A small encoder-decoder audio transcriber, trained from scratch.
Training: soap at rate 0.0016, 4000 steps, batches of 64.
Data: trained on short read English sentences (LibriTTS-R), 26041 training examples.
Rows from block 6 of the text decoder, named by matrix and row number. Rows with one number belong to one neuron. Each number is 500 + 40 x the weight over its row's rms, rounded and kept within 0 to 999. All counts start at 0. Numbers have three digits each. After the name is the row's rms in percent of the matrix's.
# fc1: MLP up (decoder.blocks.6.mlp.fc1.weight, 512x256), inputs 128-255
# fc2: MLP down (decoder.blocks.6.mlp.fc2.weight, 256x512, transposed), outputs 128-255
fc1.276 097:538498533420508520504442462468509537542579509553555523574441510492496521479526472562555555438533471452503518476531493431468488485451534515545511541494525497505489441499504550431518540505464519516465510487424550532545431540502515516471560542524530441493518504477478558502548496482563550443508437471525504569503559443452407511489482572499561512490593570436417518577560486434586513460535
fc2.276 104:478563499456526501553557477526495481479497519504412581480457463463521479459456541559435461447446505549537467475481540555536516500490511494482532493494515479499404519530516509497545506535516487506502411550524524487506506559494470453520482523422511578518495455574502478509451521474519501520381523490525433445460461503511460559510506388512502452487495477606492497457439474569472462500490
fc1.277 101:537489450538569488490470494475519586460501487528536497543512551510479539557438458532474498509541433518537514488490472447463526525446440472502465469554497460511552479456445468441414534549472534486426450470490540525592456504442411501413475463479509552492514505515516557545498496555489476545437516577499431506387507467464492462489502467450503467495511439536437569509528521532547542458487
fc2.277 095:498480459531503536505534498526485538421513464504530537487499480516504438565507539466525516514526539489496484470468495490458520522424488466450504479454503495553444510560480535478491436576488464449525473478550460518456491448482497507522438590533465424565529457573443466428537556452563442513498489497499508435605495458586582486473472486550556547474456491493519540479536531513502499556499
fc1.278 098:495419525529458540442576535492520480449537511480498453484527552493479479490514470585507508467474481513456558539485487470464555468539493525516562437546498646535486536537465461549479470480566441461447487499533472481467639544516549490528471487456476514506516533511506549539526578503426485517543492524564485446509497490454539519476509588476492534479522461476516566544487535488511573545473
fc2.278 097:532500517473490553494489528506547520471486496494516445513588436492438567455478489599580531505516498444516507486550493472494471502553466587519424441508530443485500466521501576488549496505588403543523517519442479514544469516451507573441484454514502475518469532549505537479570483459477522492458480476502532527477481543400445541543510494550456501525506441522419474564558495477542467506571
fc1.279 103:468516453488484469498465538534521472538583492510540476520465477493567492529469558500538496527478446473523569532552566515492479525476490487484515513481513557550474473501525530550485467509463633475528555502506509512510521462532448513543498558470536523534510493499487538505483529364515471527505535532459536458546436495481530464492488529540535505470514532508508557488500476545463423520522
fc2.279 105:473469571495494547540514572512476539473479576509493494472518462506499509444472491552480481503457468494493507464521514536485448446468502480538505465469457513458510496487517499414511474504523412477464506438514488485407464538483522531496517539531544556457534534460513475453464475511495497467443560498503497580473530526507510560450461481553494461547483591468516539546580531528498526466532
fc1.280 095:567433462520489528506518525497467550504485504539531455546499559496428531525496510462537461447483516458509518495493509467522538498487518497530459479538419528487468423578542524493499421575525464558518524560490636544519509547434514460450603486509455482504463508521436589568545499421482495514522517514494539536476478509517505475506460502468482493516477470497483468481495485532538515489484
fc2.280 097:492474474465482495481517517561557453527534494500494501469556461520572457536487443491538445555489505462566541546534481474488504452460474593486557507439545562472487491541452435555456469524483616477529499413526521547506493506474474474505437591445443460459568490528599452473557506472526524474432449511488516459527555498518450511483465487485478532534499494434480523531548530448478532547470
fc1.281 090:541412534556515477543490490512490480492540512475508543443501488554500514562522478518414456487512481451530513519454454540494551534532437492524493433427380510444435545447480454420540534482555491479473570519492437531473529505540442514573585513549458425463562438561425473547467542433535522464522486441477566442479473479524546492500561538476525521569437483591447421487507472534447471531453
fc2.281 089:486599482476552526530517564432449499538500489526504429529504471504481507555544544499607454523450578501470497467547509552438481479483526474423421480516552557478504498490499456551463404529510525538518490481523541571492456524550536545515494514534581462541466466497496509471482545487485529419451450505485406510497493468520530564454463478475559467431446492385546495532492463451470534431555
fc1.282 114:470455547498561554489483495512522450468544486501499494497486541510496470537475489501545525517518471536500503487552498467464496425490592549572540542523497545443566598499503606538500529526456483484486420514452524529520540486532510542472424500532469529517533432454482449508453536482433583550492464537453448527553479535479497469489465478541481502569479515451552509525474469515534532538547
fc2.282 114:454401511559506526470529531448450503481444532509539518503469449524424488493580562480439550455491555469573508543494402513518492473496543418516449474515486546548403461478477478555543483420551557564521491495461507481519463519598511499462482562492519488509488514503533471449478541540527501488511507456469483496496445446480502483566443427567522544504447534508430502521458477569469562522487
fc1.283 100:548521508494521475464472548546561478539461493449454517487550551485559482467511520578438439492487507503501511552508479495506449497450473561403544530533474550536487400477494536559523432519457448478547558552474490515492530543447518420458525479513488499509505485505533511442469481428575543499469480522501509438464493473574571461497477539402498500509494500501486476473410518580509447476460
fc2.283 099:469494490468445507504547469458477477436499458554510499486442485553493535542467497542593537480513500460458520576383564487474441571567551517523487494439486540572494516507500484482414464454521468527532491463460505539534544496497514565542488546471506517511536451519487502583554427457475557532506512569497498568436460496423454425473520460451490534513500526477525527558429513389531509615506
fc1.284 098:493552469448552531467521476492596473471491524521473490479536493429564555531527438487491487481464537509558531470493530563434535413499478486503514525521537467485484442474502494478442510505528444466466449563499495461484475547523534481511576515468493568510592472484440543486398402485511512523483470512583601425522478578488447487491534496517554563417483518491495481546487497507550474510564
fc2.284 095:542476523527459492500502444504538520462465483465507426543568520526479464483476515459537475464542520502566487486573534554518547481534483499488479481493486494514495580517568472516513426447499532493449525518536449496534480475486538462464548504523471525508501451496524526460460493423527475445419444544484476504407466490582557474458540545512481455538540541501482525426556552532547504481537
fc1.285 099:515457515502544522531413474505525512487504445511422529434529464501536444483537471503467467524540547467521536463479466504561509537483564518562514491553471430490457506543482521490479394481509561506479540461529497490491523508447509538458513477568504496453509417462461485504506515467540565485502464577510476508502492542481512558480488453480452502477512553432484437476542487562504515485454
fc2.285 098:461478511487383531550515506500505518528531533445520431573490512544490509486475544540512539505464572562461527484494555536527554478476522478516439509460499512492453444443547509497535464508462486483476600462479546556489540508484459545496460583518514491477517456533538427469496457424499464498486581509485520449470491516533533426545478520498442449475467531523551513531503515502523477480541
fc1.286 078:514468516458541445483507488463497523550449481412491483507425505463569522512500500529500470489477506576520491522566543495531520541519484585497491526502516599541484570464480567530535519455527523465527511458529484495583479458476534490498523531496499546493524449448495503466506503519479488494503470488551451400526527539463525536543528489508470450585503466511447502419447508499553523488486
fc2.286 083:506543491494418477515418512546451575530563446472444494537456498408467454531499537483530452515563484476461466541430461545498499483483508473528581455543534445500482506454541487449483491528553421538516472479551538566474495529488536430395454494500480514440530556490519554415449418460508472531471436497498457595446455458528488495577511503518537501532497489462541535475454574493507502531475
fc1.287 097:522508491521542576519456511498494535568543538547495539475486548433497417492555474502452476558502446514520457506535479478550454475474559509459502544468526473541445435510477452501558450539498517429487532503439455474546412547516501500492526448448407436533539459515430577493490533484502474518446522432462471540420507438457566555477451470490588439439507536522500523438526513539525556528529
fc2.287 101:496494518556480492488545540423440478429447557430507497454540489531532593497456429527509479455427474479517550535528543535472546559567430520587463515546482551524552514531482520529474450420581482489530490425519585556472461541514471536509462489517464470496529492486543518523494495449499557409526508460504550477525510547507541466579496510444480495465531522495513544462492488446471459468501
fc1.288 097:518476494524494492545517466460546487540487450483511529494442489442483443526486561500519533493549529465600522536484518526562461418462523497533573513531561460491437466494444482474522405546494469447437484469490510408497517522536536449517491491516511489444560509521501517519380428585553465516586549549481464480466480495527442462468547479483457470569432514483552500492545488485489516501489
fc2.288 093:507507560505473447546460534462495509440478521509409440544520480500549503416477489519535513462558509508490467502535539487533501606522495514527471457452524508514373501489520492530510552524440525521467519473447459524478521539495497508492580479406532536524526523574531538443463455387392477570516405471518545492488544431559514543502505496468513525468409532494481467515587469541580442597495
fc1.289 107:546513525476508465537443532554519514481525494501485438485519532564482464449507465519457547476495474466495548494498467465479416598558507480550482509491518456463488504497450522477473505488521473510558458598553522507483499476476497482541560511475482483504491498475489543532602497589594558479487531486503426499531549484436507534530545522498518492553478442465545515495470444518485552500485
fc2.289 107:521504532483506478447465423581499510562440434538546478567489428511495455473494527451489471480495480496566585493453516502511461535475475514495469536467533452519534572469513473526529569484447478536541523489556545480456466542553500504510473478514526474502455503480448500529446478572431496486486502503443457484505543371553507438510510536448492556517469487458503505550477506535509532545512
fc1.290 094:541420534488498532495528434499473528478492477458516570452576513520549533480452457472514544492500550459428539596551442468507510469447538494500488492501569417617505533418522472518490529489576490537468512546429489463455487538484466496432488423520495480489546514443468490449531462521548471539567426484472557478482561491475470512505548531489538453479444537489541471580516487488481491508446
fc2.290 103:472510458529502481415544495524484477563510499526456511557399539534483567577510485524440550519510507391507485505525532536504523506539441504470595521557450531492469503523452567419546519486563498531510482484553516506518521543456514546527493560498479491542522525521539458520434464496475540432478490524468518485449395479560471571504425469453457547446501538452499546546527529541448510483473
fc1.291 090:540519470476490494520557454469483454434476543494550444525477495555461512480453447510487604575539472600478542489596511562437496496585440493522520529527510484514499497431561463529485490550481461530438536515519525454557542517490481491484495506517436516550521407400406558458453508504512564548451485464431510548457499452508441535566540533450404491545501530470409487578586472481520512544463
fc2.291 092:459536492461501512487453504509490538521482544538386484486552458400550444466538508493508500523521410439455444518518486480527476541444520450471524522522510509460507485555468466448512461503542470566536482448454482519530427482504532416547503487467504537555523485514522525550589512464519464538564517481507573542510494418508527463570504432509516488470522502553452482482479569465527422523543
fc1.292 102:505470454482480550464521499544524494496541515448514519514551542488512416508509577543468451477593497497514477549494497455528559503440501502494512463532481391541436474458521474539488487483526448527466454490488547443506433553516543467542534445508456515518560507473468519506475494541556447492533570480542514490496507459550385439460475516473549574465520486409449492508500499488456485523502
fc2.292 092:526455449518483424507552563535503554574503457471542508540512510458484525560462442487488491508526475389472419540464475498510531505538462502499465493526530536519467513497470550551546542447505472476565510521497471570458483486533490568562533501510526454495464547549479482570535490437514500464495452604475471510436411558446554522519541508485524410565502511467467525584506466486546501522506
fc1.293 094:450495475527495463445416469548524517435507516501564484497550511406469521466423501499521515454537409527600469508523506490478544486539430467521450438499487505519487579469569427503491499565506509478494508555522566494498490491503537493500551464501520526446484493515466487458519494462483437449447435482475439471469573535368535453469492463512584573542476432500565601519513548533541542539520
fc2.293 100:490503450471498495512489506477531441530535506488520517463474517504500550515500503521508512529444550508542474457567413548422523479466429565469470477510469483494441444550451439463514468476527551525502439596427505583463536488453469504497455499515521470581512538489501507487460471524509522508520512541507543423510526495499567433443578544529598545524447548536456410513505523475453506488548
fc1.294 103:561487411521545532517508503531481527455520530484480486514484512456432442462556541478459545488435459488467528499495550460514450451534533490488561482531383465526526488509451517501456500463426531443548435546500491448525532552514557552489491543538481507454525555518537533502466495556489487551543532469466482521479537510464532493596513530463481551513469562517487426486449497451478444514531
fc2.294 101:522511487479554448489490525497452455580451412474578540462508507507454514568445491415499488472527502506548562503594451535475478519485463536440461479487501479452429469497472408526513513495554476499496489525544540512467499484500500484454552542523508466504527469502470500499446434503563492518533470528528557519555481488487500480507456462447519559514538502472599493617486483549425515561522
fc1.295 094:459493535491460477553514563456475484502557449435499464465545549459512459504515494503510458542509468519513448451514523579593401500441500472466525539535453481505479542567520447503551477464494540551548519521557535497449525510489617486558597513476484444516492407549514541410495447503523517494448473479501515502506494477525530555473530508473433569520486497454505441467512553497496424482506
fc2.295 094:452489457503490436513580573514613486424487459555455518477453507458544499519527500461580551475548527481517547519427480487496485429529546572508441533428563470474478517510471437489506502456489536484458460525530456518566495516544433416467466522532535534525527500472476500548542451457515429475501480527521476538504409540508547495512505477527488454460513581518532512492591506492481422450533
fc1.296 105:489466517457530450536468520517510504451525560474496485551507530469487533485521469497487516499488492538552550420503483431507451496477455504524533548433481488451605500497486541499481520447512477460513535467551427517513471522536469541493490456522528520480476497389506528510451415453538503541462450500502496496430450482492471552436539490484453477480473459511539568523557528575550551478501
fc2.296 103:536504597444488571506513484517460515532430485457536564522504496442443565475506407497476497505484411503502479513547554489493516516462497519476524503563534556486474498551491453470611475529531450467540473517508542416469524442518503460452479486563449474466506537436497568589568498440493493527507466472514551417440491477457492506494522540491447550508503549558492591531438553554518493570498
fc1.297 094:498475514535556529485487388492510496510454418480541486501455455480437563547507448519498572467560467533579450490478468453493553524543493506527459450502515587502546492482504518489510476495488448429473457513434543477541528546505548480427530534484473493504454497546526481499492549537469534534493494500589497494465506462425472519486506510464506540556452492491496505502435439463513494495620
fc2.297 092:594410515456456459541542513463449472528463524548511491519479466543463538444519562519517482467437539502502496534507515545469502429427573525512530440477438553537521474562589456521478512452523477482476477529498467451482539499480479510462534563471514446515537535554490533547518489485450493441526540450478466506544492496497480430485413505463420533471547512512550539533465545504473552512536
fc1.298 096:425452559440507549468526548474520438541458501540580464519555592529450484386487425552467502492454471503437523495498494501502507471511571522472478491506475434567469516408555491444543517511560464487499484513492560575548566447553453497498495424459487527487432448506570509480488481582495501484509459454517487553480493543508456441467480567458444564502482462532529471504525467551530505524521
fc2.298 099:590530461496596499530442510527496453464505398490543497482489500549552565550587577512398548471517570488459498503514526493533499527503482481458496593510471495503503477495507474510560510491554539506528501496499465439493575608530508498500537558570519498500446540522505478469488463489517474517463481433459519427558453437508489517553470482536481492512500613481476537518387537467570461542391
fc1.299 089:525444560509501496502526373478435473472448504566498538469478485521548437543496442512479539460528443428483558494521481575513471446564580505449530502470467548477478488479478467459500515505491528490547545488478554464460572492568511445481452495488472492482506522466478538512528473563491498475473575614438460448483545496464564481476472479551533480429556528528505490434585500505424497497557
fc2.299 088:552515499479484546473598533428509465521478501449455502451488494490512450471517523493485473536455487463510486568501450426484570489491452534456488469539516448506422486484453461474508454555512479522532441501521482482494421564460469374547451434497463525484491450471493429506508517468501452482456473513491479522469505520560548529577542512518449526540491559525397482456549499465486497535406
fc1.300 101:464457489445619489609511515532510538495582489503511564521497514494500434560495456504459441496472493489533512480490458518510542551526468408521555471554533553448505467513419515480483514472442482470514491503562468523436466497535491466519458456555526487456480487408511558542503435449500556540570545500471486455497447455564538504487460560466489528490538406570506568456476478444468471523452
fc2.300 096:562493525534501470476434487490497552504493547551512508573477533441479495512542511465539505515492562478493440430443546505490465490508515541500503547474467494489585501468490486463558530443478421495515418531481512501486549514448393454423460467447452564495452510451567480536475428519438431438506580475484518516486555457505526429500496548588470507435491466455458471450521520543550522513522
fc1.301 100:455465454493473459511518473484479457457527488550473430510533488503514500525431489457494431449514576477538428525470445541507478498527586453511512506511420523544557519504527540442487431489511505458534530456539539476558447499507559478434496529418471463483462414570529477499521500485466510515515496467458503483558548483551514544474504495465537563471508546544472419558446503489549611495496
fc2.301 096:480518462580497426467491475515557561488479533466505524511489520512467491567534617563468507511495551450516493463525557460499555511527465526437521476548510462472435490545510526505561472540513448417491550476503484574455415535554491437482459439527513538530507515459452490453477476539515547546531504541528478455497446491486471495458427523541468509490483444492471572455524540465449519575504
fc1.302 089:502552501501517479505510447500503497506440508544498497502506574556525474494526479497533522468506499518453526547491518506435530502509539565543493536471428557458504554502559482511482545430422483528507484429551475557501456449490525450449533537449491520560495509491451607504469483565524476483518564582527481500441568474571540492490402567428454601476516522451515473514440458545526616520539
fc2.302 087:495506472480524460529521480520482531564532475472538494529446466558554491540561511525466535554516495475447513412443497540499421454543400520495566463510502496554484482538599445563550520522557491493550513504463491430461531486506496471526566483531459549519439467463533508478490482494497560534460481462505480502461489544532479507488494539548506504496465458453484493544572546514523466455508
fc1.303 113:544525457523439463459517463521512486485527559541586448458529455479510611566494484517509479503517548485517511489486517505545503512491511621505485523583543499487487459415481533496509466474481480511503526534537511499549474472580463484536516488505489445541533513507535510547479518521464490418529507503515491502472480489525507532496514463477424447478489505489465517509423473516454504523492
fc2.303 107:485510577504476576518603542474468458528500513523565446515502505520493518533506514481516461487532436372514486463481506416385502543533514540490438551495483548479483550537502498504488546537499523499621487517540509485461486439554528449492479504558541481453414464532481496488498546517511448471453521458471553504550490569460453581449467506517556412490507538466477469521547471502500470531435
fc1.304 097:490544526495554478517505452452514508527445485512569522518500442468468496513526470483521481492467563567510545501439464538443458419496580594489454521478545465462493497477522479445483450509541543522485470538440460500443485503509611543515474476527560407499515468560470457571446407399475442522453524470537492507504522509521522557509434550587446479537463468498530508460492408534480473474433
fc2.304 100:491422481530488435563535555580624442471455612537457483522492438563470544466532550495518489556467452477478509518491495538440510513432380538527507478582495529530485455489509575528503479493454532498533538537546460574545495493599511443477497454561435507505414482493540563528479501482416565503482471544485531452487539513454488461520462483523474492507462437509474473538476465426499538516489
fc1.305 106:522556476494532514535544540424564430544507501457508514496513489500539468533490530472449476508525518503448500471565477507523446406525528534464501474480439501472509527512465515529542489499462529490460526493452497471530511532513553524515453437591523485496516503551562555525419468475533493492448480525556431480502444470494472522527495481504454479453615458585438537529567506484472476498516
fc2.305 110:519495536517485508548548441535463490495483533507539425513548463562441568525545506533521572481478449464560436500472464478490550518455493499534513545591526527495540512452443503481454520490499493498474530516546499501477564585488503528546580525414478503503465541511502459525521547623444487487477518435535478516489514457543475522417520432558502499453503464443530449579488486580538501450431
fc1.306 095:481511463497607466494495500470492506523555536521556554498541488510515467521512393533461532457501494474484573522473590491543499524456514541476414544512497586520474462448509456511445518511513519403473464564490519470516474483468474519525514401558573575490442525524521522496450503520504481448537503538523431525476600486456506487488510496553539555517526536478529474422511534481480516484553
fc2.306 096:440444470558491529545555474469456547443497483429468449460507563465474537513469529492509552510585456478503493507559434534413553575491505494495537497584522478528475477538531492453557499579568494487477469543488514501478462532513526496476541524430487482487546548533456566457527482466475526483475471502445540523510499445501514484540420492477472523485459438468561564471469502561577568482459
fc1.307 124:476482537504542496481495478537530473482485466472502489456550506471527454592454454535464517449450531494483552425456467510532504470531515489444499494425527476484500534510483582537504494547451554497488506481470467519535513450532486550499521467497457523496442513438520527457551529494564520477532452498497583556523509507436460485530464436433643493471574536512534506504502496582492555505505
fc2.307 111:532573499493533458511558455532472495453508518501494441481529524469440425500497468507520522525472477330557494500558511569526541519504528523449483500486514500597587543521416480460509522500472522622497500526517569474451502412536572519498531497509482460528535492598530556519500437495506500499489525458508530527522564541520532509519459413504457464526486542570576490448496492513509507479506
fc1.308 098:555409504422535552483509527491475553478574520517508429446495498496543491417444546504508517496538434525500514472447477477449514529554462473515545443395481513504554553478458527507535566470521500565491432532458503540508515514459459452436481404492527526495504528432477506474557512513478475511466528487445438482507502523507544530444500543538432481548483544526492492468426516536480619406492
fc2.308 094:459447564531465455431521502516504455557504471527489460500445493451470526524483541426496549482517554462488462497480565562450463502511517561375447496512511471473473549471506473600514476462478477459516543582547458537529513532524562514529524485571499516539540532505449502539566547470480554489484525549518574526578478476459479499475450497516507514476514560592497486555528507514479469424499
fc1.309 116:534491556507506510520516498524517544504551497583497515468562441452511482498450513480605465518514460556475430449475528456521492505453569499425512494512473510516520523531511500478522458526522473473549584508443515500460511505564473511505511532537528460527529468506513527530578526524506517497477477495421435517418556550519489416490472516565451487493532464432549526551482470525463517526462
fc2.309 096:455564513503513482583451467540539528421489470462487478500427525498504540541525484467534573457470444512585508521474572484589439532542458494541445482480450453454469517558489515517546508598516494487442520473494594536485508471501522529492508531481511552479440459500495505481548535441456433500476500472497460531565459481509475411481517559440517466503479476498458433512542601495546512457507
fc1.310 099:474480591490548468522475532488481482443469481531547505435526544419508528521458532501471532411403542583441462450564503558564513501500444540486460529521518549387529546540536474518512511458450554491536474500515496489479435523417469444511508508504507505519448487502522552477460427423457454529552462475578475439457467465454544500529513534517534530469552477507499539496425541464414525455493
fc2.310 098:492521445467465555515492551498436458498470508516488454539466428470485547531428458543547487542529501495521463527490493482425441479475601514539570449515466469403538485495510557472529436524527498535469510536460463540522522478472440524504509531442568482487488531506522486502505498458469497509516553489483532525519478457553465560468534564520450506465426523514570482508484492462558520637519
fc1.311 111:531479509512524450478536448457420526552502501554481502473527546544534509484500483517529528538442479487444580443521533476527420515523490506517465483455457409545523498438441468517539581553511520524481494540547503505440454546495453485486482531500519567447449497465481533493439554459501512520542452510364516519438542535500561509517569553474527487514477445525494480448507548565474476512474
fc2.311 105:505499508518442493526457460509569479504489407469505487534539593449516565459519508510511560585477542530515462470454449525551548467467552559592483468528518532540521545474519512472507529507587514550552455448533486509486545430512520579612449514534466466508467404504504546467508481515509531525483428561549474513487560549464432507469503458536595533489454503510473494506438483456428518556533
fc1.312 110:460451575515484490479509470523503514522562444481527466476508484538505504559585497476559480483506571481524476501519490430429491476548508508549465495448400568480499466519490547577484446522447537479529484455523508507518388528482521488526445472494511511470538449479484471494472522426457414479436508535450495503508490528554525508513531486487495418511518508530514446529541451508515506510510
fc2.312 105:451570498503555502434476556567500514525470478553479533488516496567492488535418509498478512481493508549475488460524476531502473542439493477558488502507492481525477474502556546540586553437435450521506476461527509578482478487494514533470518477452430546517431529503422488429438592593532530476475548470470519430544514458537423515457507427504492535520459440477521562521445509452500488498487
fc1.313 088:491565505492540492515528553513476495432510511526488507479495395518465517449532465512466521487415449489502558615488546463517536482451537476489490484531505444422546448540444499582511473465511536443521462507490502492482544485477549554446491585556501523418371532523466567478485565446435421521466503523530520539524448467491532532548484514471503482421446483471530476463536500506494454469473
fc2.313 088:512523426492539481444506433520499467487551546479509522533525483401475589445483510496505451463502542513466469499477458447540429537499494568402529556477503546564509481432496523480548554490498506471542416560504527573519485463469511516547555449500547472515502521550604503457546559517552499483593535487542486534525623476529518501549458476476542521562499498442524552524543520509485516472475
fc1.314 096:459515594430488516438529578473551510492484417521458538584451558560451427491455475521488547555463505519477512568543473473530495560429585572480566477574525527537450502462486576469442563427488445513501490485504487523506502478510571578469513494538429456538538544479553510512523523502551534452543503503498435459523495485577530519514554502515504564519524531459526428478470471448433496538542
fc2.314 093:452497558498481436503424562530572450453528498578568543457535509502532550532503510509523529500491452374519531485448567522476519474486574503491535510458490434516517428479462489498570426503552545523512463583514534482501449478516530426481509442440558537523534491511564485564499479516451546510540508460566439464568569532537438455474487456524512496485494486479430460460536466532459494440555
fc1.315 104:524439488521493519485512484504549553423500575472521480448507484516551514565548528401482528532526502494426508508548496437584531441438424386439481486515514533550491522537528483496477522519484529514475529476537486562576441512493545434490536587519528475508550536433400573499466532455492488541487538487522541416418531448535538578459470471516467593494484455477497519486491449490474569496510
fc2.315 099:514515505401542499467463512458596548434514508440492476574480524513514487550531472461509520428540499508518440502603505527553483538505567519514464465478528541494462476467508505488483478542520515504538485476533524569576509493561466535551547591498546531472419496430434576509492479458456511605482475523451490491516468523406512478526451460491495491470506605597466492527478498493465446498488
fc1.316 105:498481570450576578565435437427547464577591467436509521553480452530480505538458469496539551521418448474483565522485482558445479475476472534496496447497522495553524534520474515512493563482537542537479458514466543499555505509492533492443509468517545528563523435539547517531522493528589513491524450502474475495489548484476485574503564482500460515519424523498409417553510476502430602561506
fc2.316 099:452489457529419491461529500496420478534525525541576511470448543541485463473508493476505494543504588538512490527559550523453472544493475565509567513542483517567527489543546528489575474569546487476523481541512546500514476599514551534499510424466509509492474504439518568524477472486554487539502494573480485438462530524419582426524467521504558479506459524484514481463535578494455484505527
fc1.317 109:449458544483586445499497518426454452505566516489459501536466449461474498526502410481490615404530478520511578513501547520521440452496483530523526541418524441456558502565451475462447523559529503432506463419501573535572464537535489563602529506494490495443540527498523533451406502486442457493438532493489515467466497504530474511516553520509517515470523510534483489536511542467485472538503
fc2.317 102:449517449531545558493559439481532488544523400463493494450445540596479534505554548483487497460491512539530518438430546601447467545534518454447501501588477560505541513457528539517447471594518517487511448515507538584437588444545515478512419525534468448527472457539526490455454496490502524511573493527486414461482498490471527565485478554510469412518507481524462580533487532475481515532500
fc1.318 093:435606476540517461456529487491460527487612517543468478486597485499590419544506513494505511494507439528560466590498474481485580493518499516492552522505455437447492496475521489459535406514535531465430431444520460487476505505556485441475513486469433496511509542435548462509413468591483465494431536539492467442429536517552514458526496522542511525491504498483505482550488506537498472460514
fc2.318 097:508513565535513544542490489488531518544485532508469519473445579496525542512481492521492554503473499480478443539487482439439504451459446493440501480554485492434494503505486562574476481482443533555494492541525563490559553479482511463517547465478563459503459524544432541531453501443395529486446521516502506507591456475448405490454563494469513492513545504508540373494486495526500524547538
fc1.319 099:434451515463571481542504529506467522511475487501501511524490542503534575503469509460486495564442450499414494488495468499486476469507510495533512489555462551504440464545551572551492556512504517525449527448467440484495491496448544483511523530533539502474522462539507496494500498550576564414481528501537542511458514454473593523449545543475470447446557522527444380512532523533544469450401
fc2.319 093:423462505503441480434516453535573516445404494554483496504495472506481535506542463516442512518570511468484485495502507514575577536550502488479490499545550526588546534532478446469507545477431549478524489461570502517468495494434560472485517492564483520546575464490453533474452502442478506493501573459510510519453424485540460496427399465552501512585506463459447521503447477476524451506458
fc1.320 101:523493484486477509531513486544481469467565502423492585446507527498555534528507471531527531496457444485517493497504439475436487534484464523431446499496536516474463590530454504435493473507456547507498580529496421577493521515512509541458485494516527471488545496433496513438440475499474513485481572583492487542460530544495522502430443499499511479516554494489585569505433481511435479486531
fc2.320 103:556464491488530507448509481503475505521482433521484510453554507531558520524513525472474487541518484464441505513525517546581469541497460550497470468507450502491593473449461436579484467448475564487438536429454488519475490461553506576488548558507455487531414460527552484476489513526515449507483483590559503423525454518421552488489526486514413509537542488443494486541468561500514482520480
fc1.321 099:480569418478572433479449475509451495521476499543553469497578500487495527445549551463529509457486555467525480503546501540521520474534570536460494509499469436458500556492442482551538451465481490446469518491490426503500458503478534504457532464544494419525525494485484503455524502432515449449510469524512444469506523564419571491508528506517456562485552530540531544506542505469580483568494
fc2.321 101:487528538585522516456474538509461433524446509539529517455513496514487521524490490516463555558538467579514491469528424510519459547501445468502512533581431477601516477510442540552543532521524374521550498489512541503445505533441526490479470457411515418464495471458434471513521555479502450527491479486460504537507439464541498483519516546470438502458429537488580500485461435452462568502518
fc1.322 093:490510543487567482491464500525477503496532461497519463505521566547652449548478472467516511433553472514500496523490437488564477506486494515541516447518478491504541534475502474454494465504514478503501580453497582480564515555541453478441452421465433485490533460534440411571498465464451504572462494549452580529463447483451503526539553494474556493541495504443536579553532516468428433480490
fc2.322 097:456524436480537566507494471446510537551490497510601524496478491525534502443467536533499521461434500506503523521490435500431541512487512467524530475554539478497503586518467514531515576503505476475437486512523473516500460472483519531475452480525490521477499566519526501588488481541518468481527497489558495491477518471536544478481456574511545536509557507417453492486559513552531494535406
fc1.323 083:547506543529539513524464468589544548493594482493480463564498579480509495525473495500506530528464405509497514502480620517426503490500513524438542485496420504509528526503472584470448486443495454399476485507464494454465501526422506487493525477521431507400532463522479443529463437555562571482531469490491521571477561563534497490447463484513497532521537464487520527508539512459440541490475
fc2.323 091:460359499521559513551484499444421507465498557557551539491461431533467474485549460539502518492531517422462481455521489495485527490491491554506472558501548423456451542554494492552513444548507527487410512531441509463491450535535487465484520500447492559428495519514548568503504535467441452421491485523454505460481462545547477508479488555459482535496501519555514496498425496511521525507492
fc1.324 080:513561501493537404498505544469543517506526485430477406506467549409496528479491486566555480479483450455516512504496468466568516565484490531473504483480489490502519495523477556425549501441567492473473441524519575501497467540535485466440552473506432509516509376450461477535513413575498457468488480502473472501441485502488505537482558531508504526572465479526518510496449498539487445502534
fc2.324 077:501487534531420492479556533570432430513471461427495496472492497473454466468471507421483556566526558534483465462492499496509508481541445497468494547411504520588480525598427487532457454524463524502508509515477390457572491508549491501509486505476579387520506570444501496433603487477497490474547439467512504551498518481467514507428431516515551516491471492489510532506467488500505488445479
fc1.325 108:488451483457548500490470522534401491529490476501513530480532553525486467453573413511480498535458536562515486497535479493463454458454549556510493521537450487448452519556447545479538457494477546495504511494490543540548561443527471512499528585494461552438518505488481484429450529532525608492529489557439549475510558561461543510478470507522453507483595564526463519522456444542524464537487
fc2.325 106:489475571519428501509538523535518507477503469498457486561509444479486506483453534486440567487550509530434487463551506501468401482461458475523509532518515581530555496613527511498458535511508508500491465441481508536404516537469543496546510499504563515515505448483494461437479500457458563476482458458506421501500463482447474460479535485400541453430514600547514489511424458443417560390539
fc1.326 086:528481578542530530466465493521459425404498531535543549420438488435462468461518526474555526472473446522582500517473534479498472498436569501516517456437511487470519552500440552527491482480420497507496516473450470498522501509514451521495572472478494464505537452527533504454485560585513479494606454411442487532548477431505510535480482553510522534490454489457437465520452408495462537458553
fc2.326 093:527454449442457490499446456470512462465545528536518482502493486501533525531430482501504450524462586491442474534499464476463450523505499454504529516548524475484528519489534491484532585558589451485545481516517552487523599386532516554511480530560459519521534467478499451495504458473477515490513578574616515515470508473519468459524531360524464509489490541530585456504520531491503431522532
fc1.327 102:517457495542465468505512494519441433457540486492554531525564408516479547535563472415567526463521492502505493455471508533531454509475547489521399500507512491530485479446491567524560458543490522468531510522556449514476489482529561538542510490542508475487460446570446446464529542427428512508483527502504467527541457532508544526482424468477481464454478465486581430541512470456504544436490
fc2.327 103:460520492500544582491485524474545488441545528483475481523478512535516504520414476478538493478494471541494497521535463509460546511520489473438536564429522520482534483524422512536529517488488479505483545513519513445530519467443489456547507460498422456592498558467527524527414497559573489404521521441551476471516469531530493533528474557502545510450523556430397522467476563477534410501475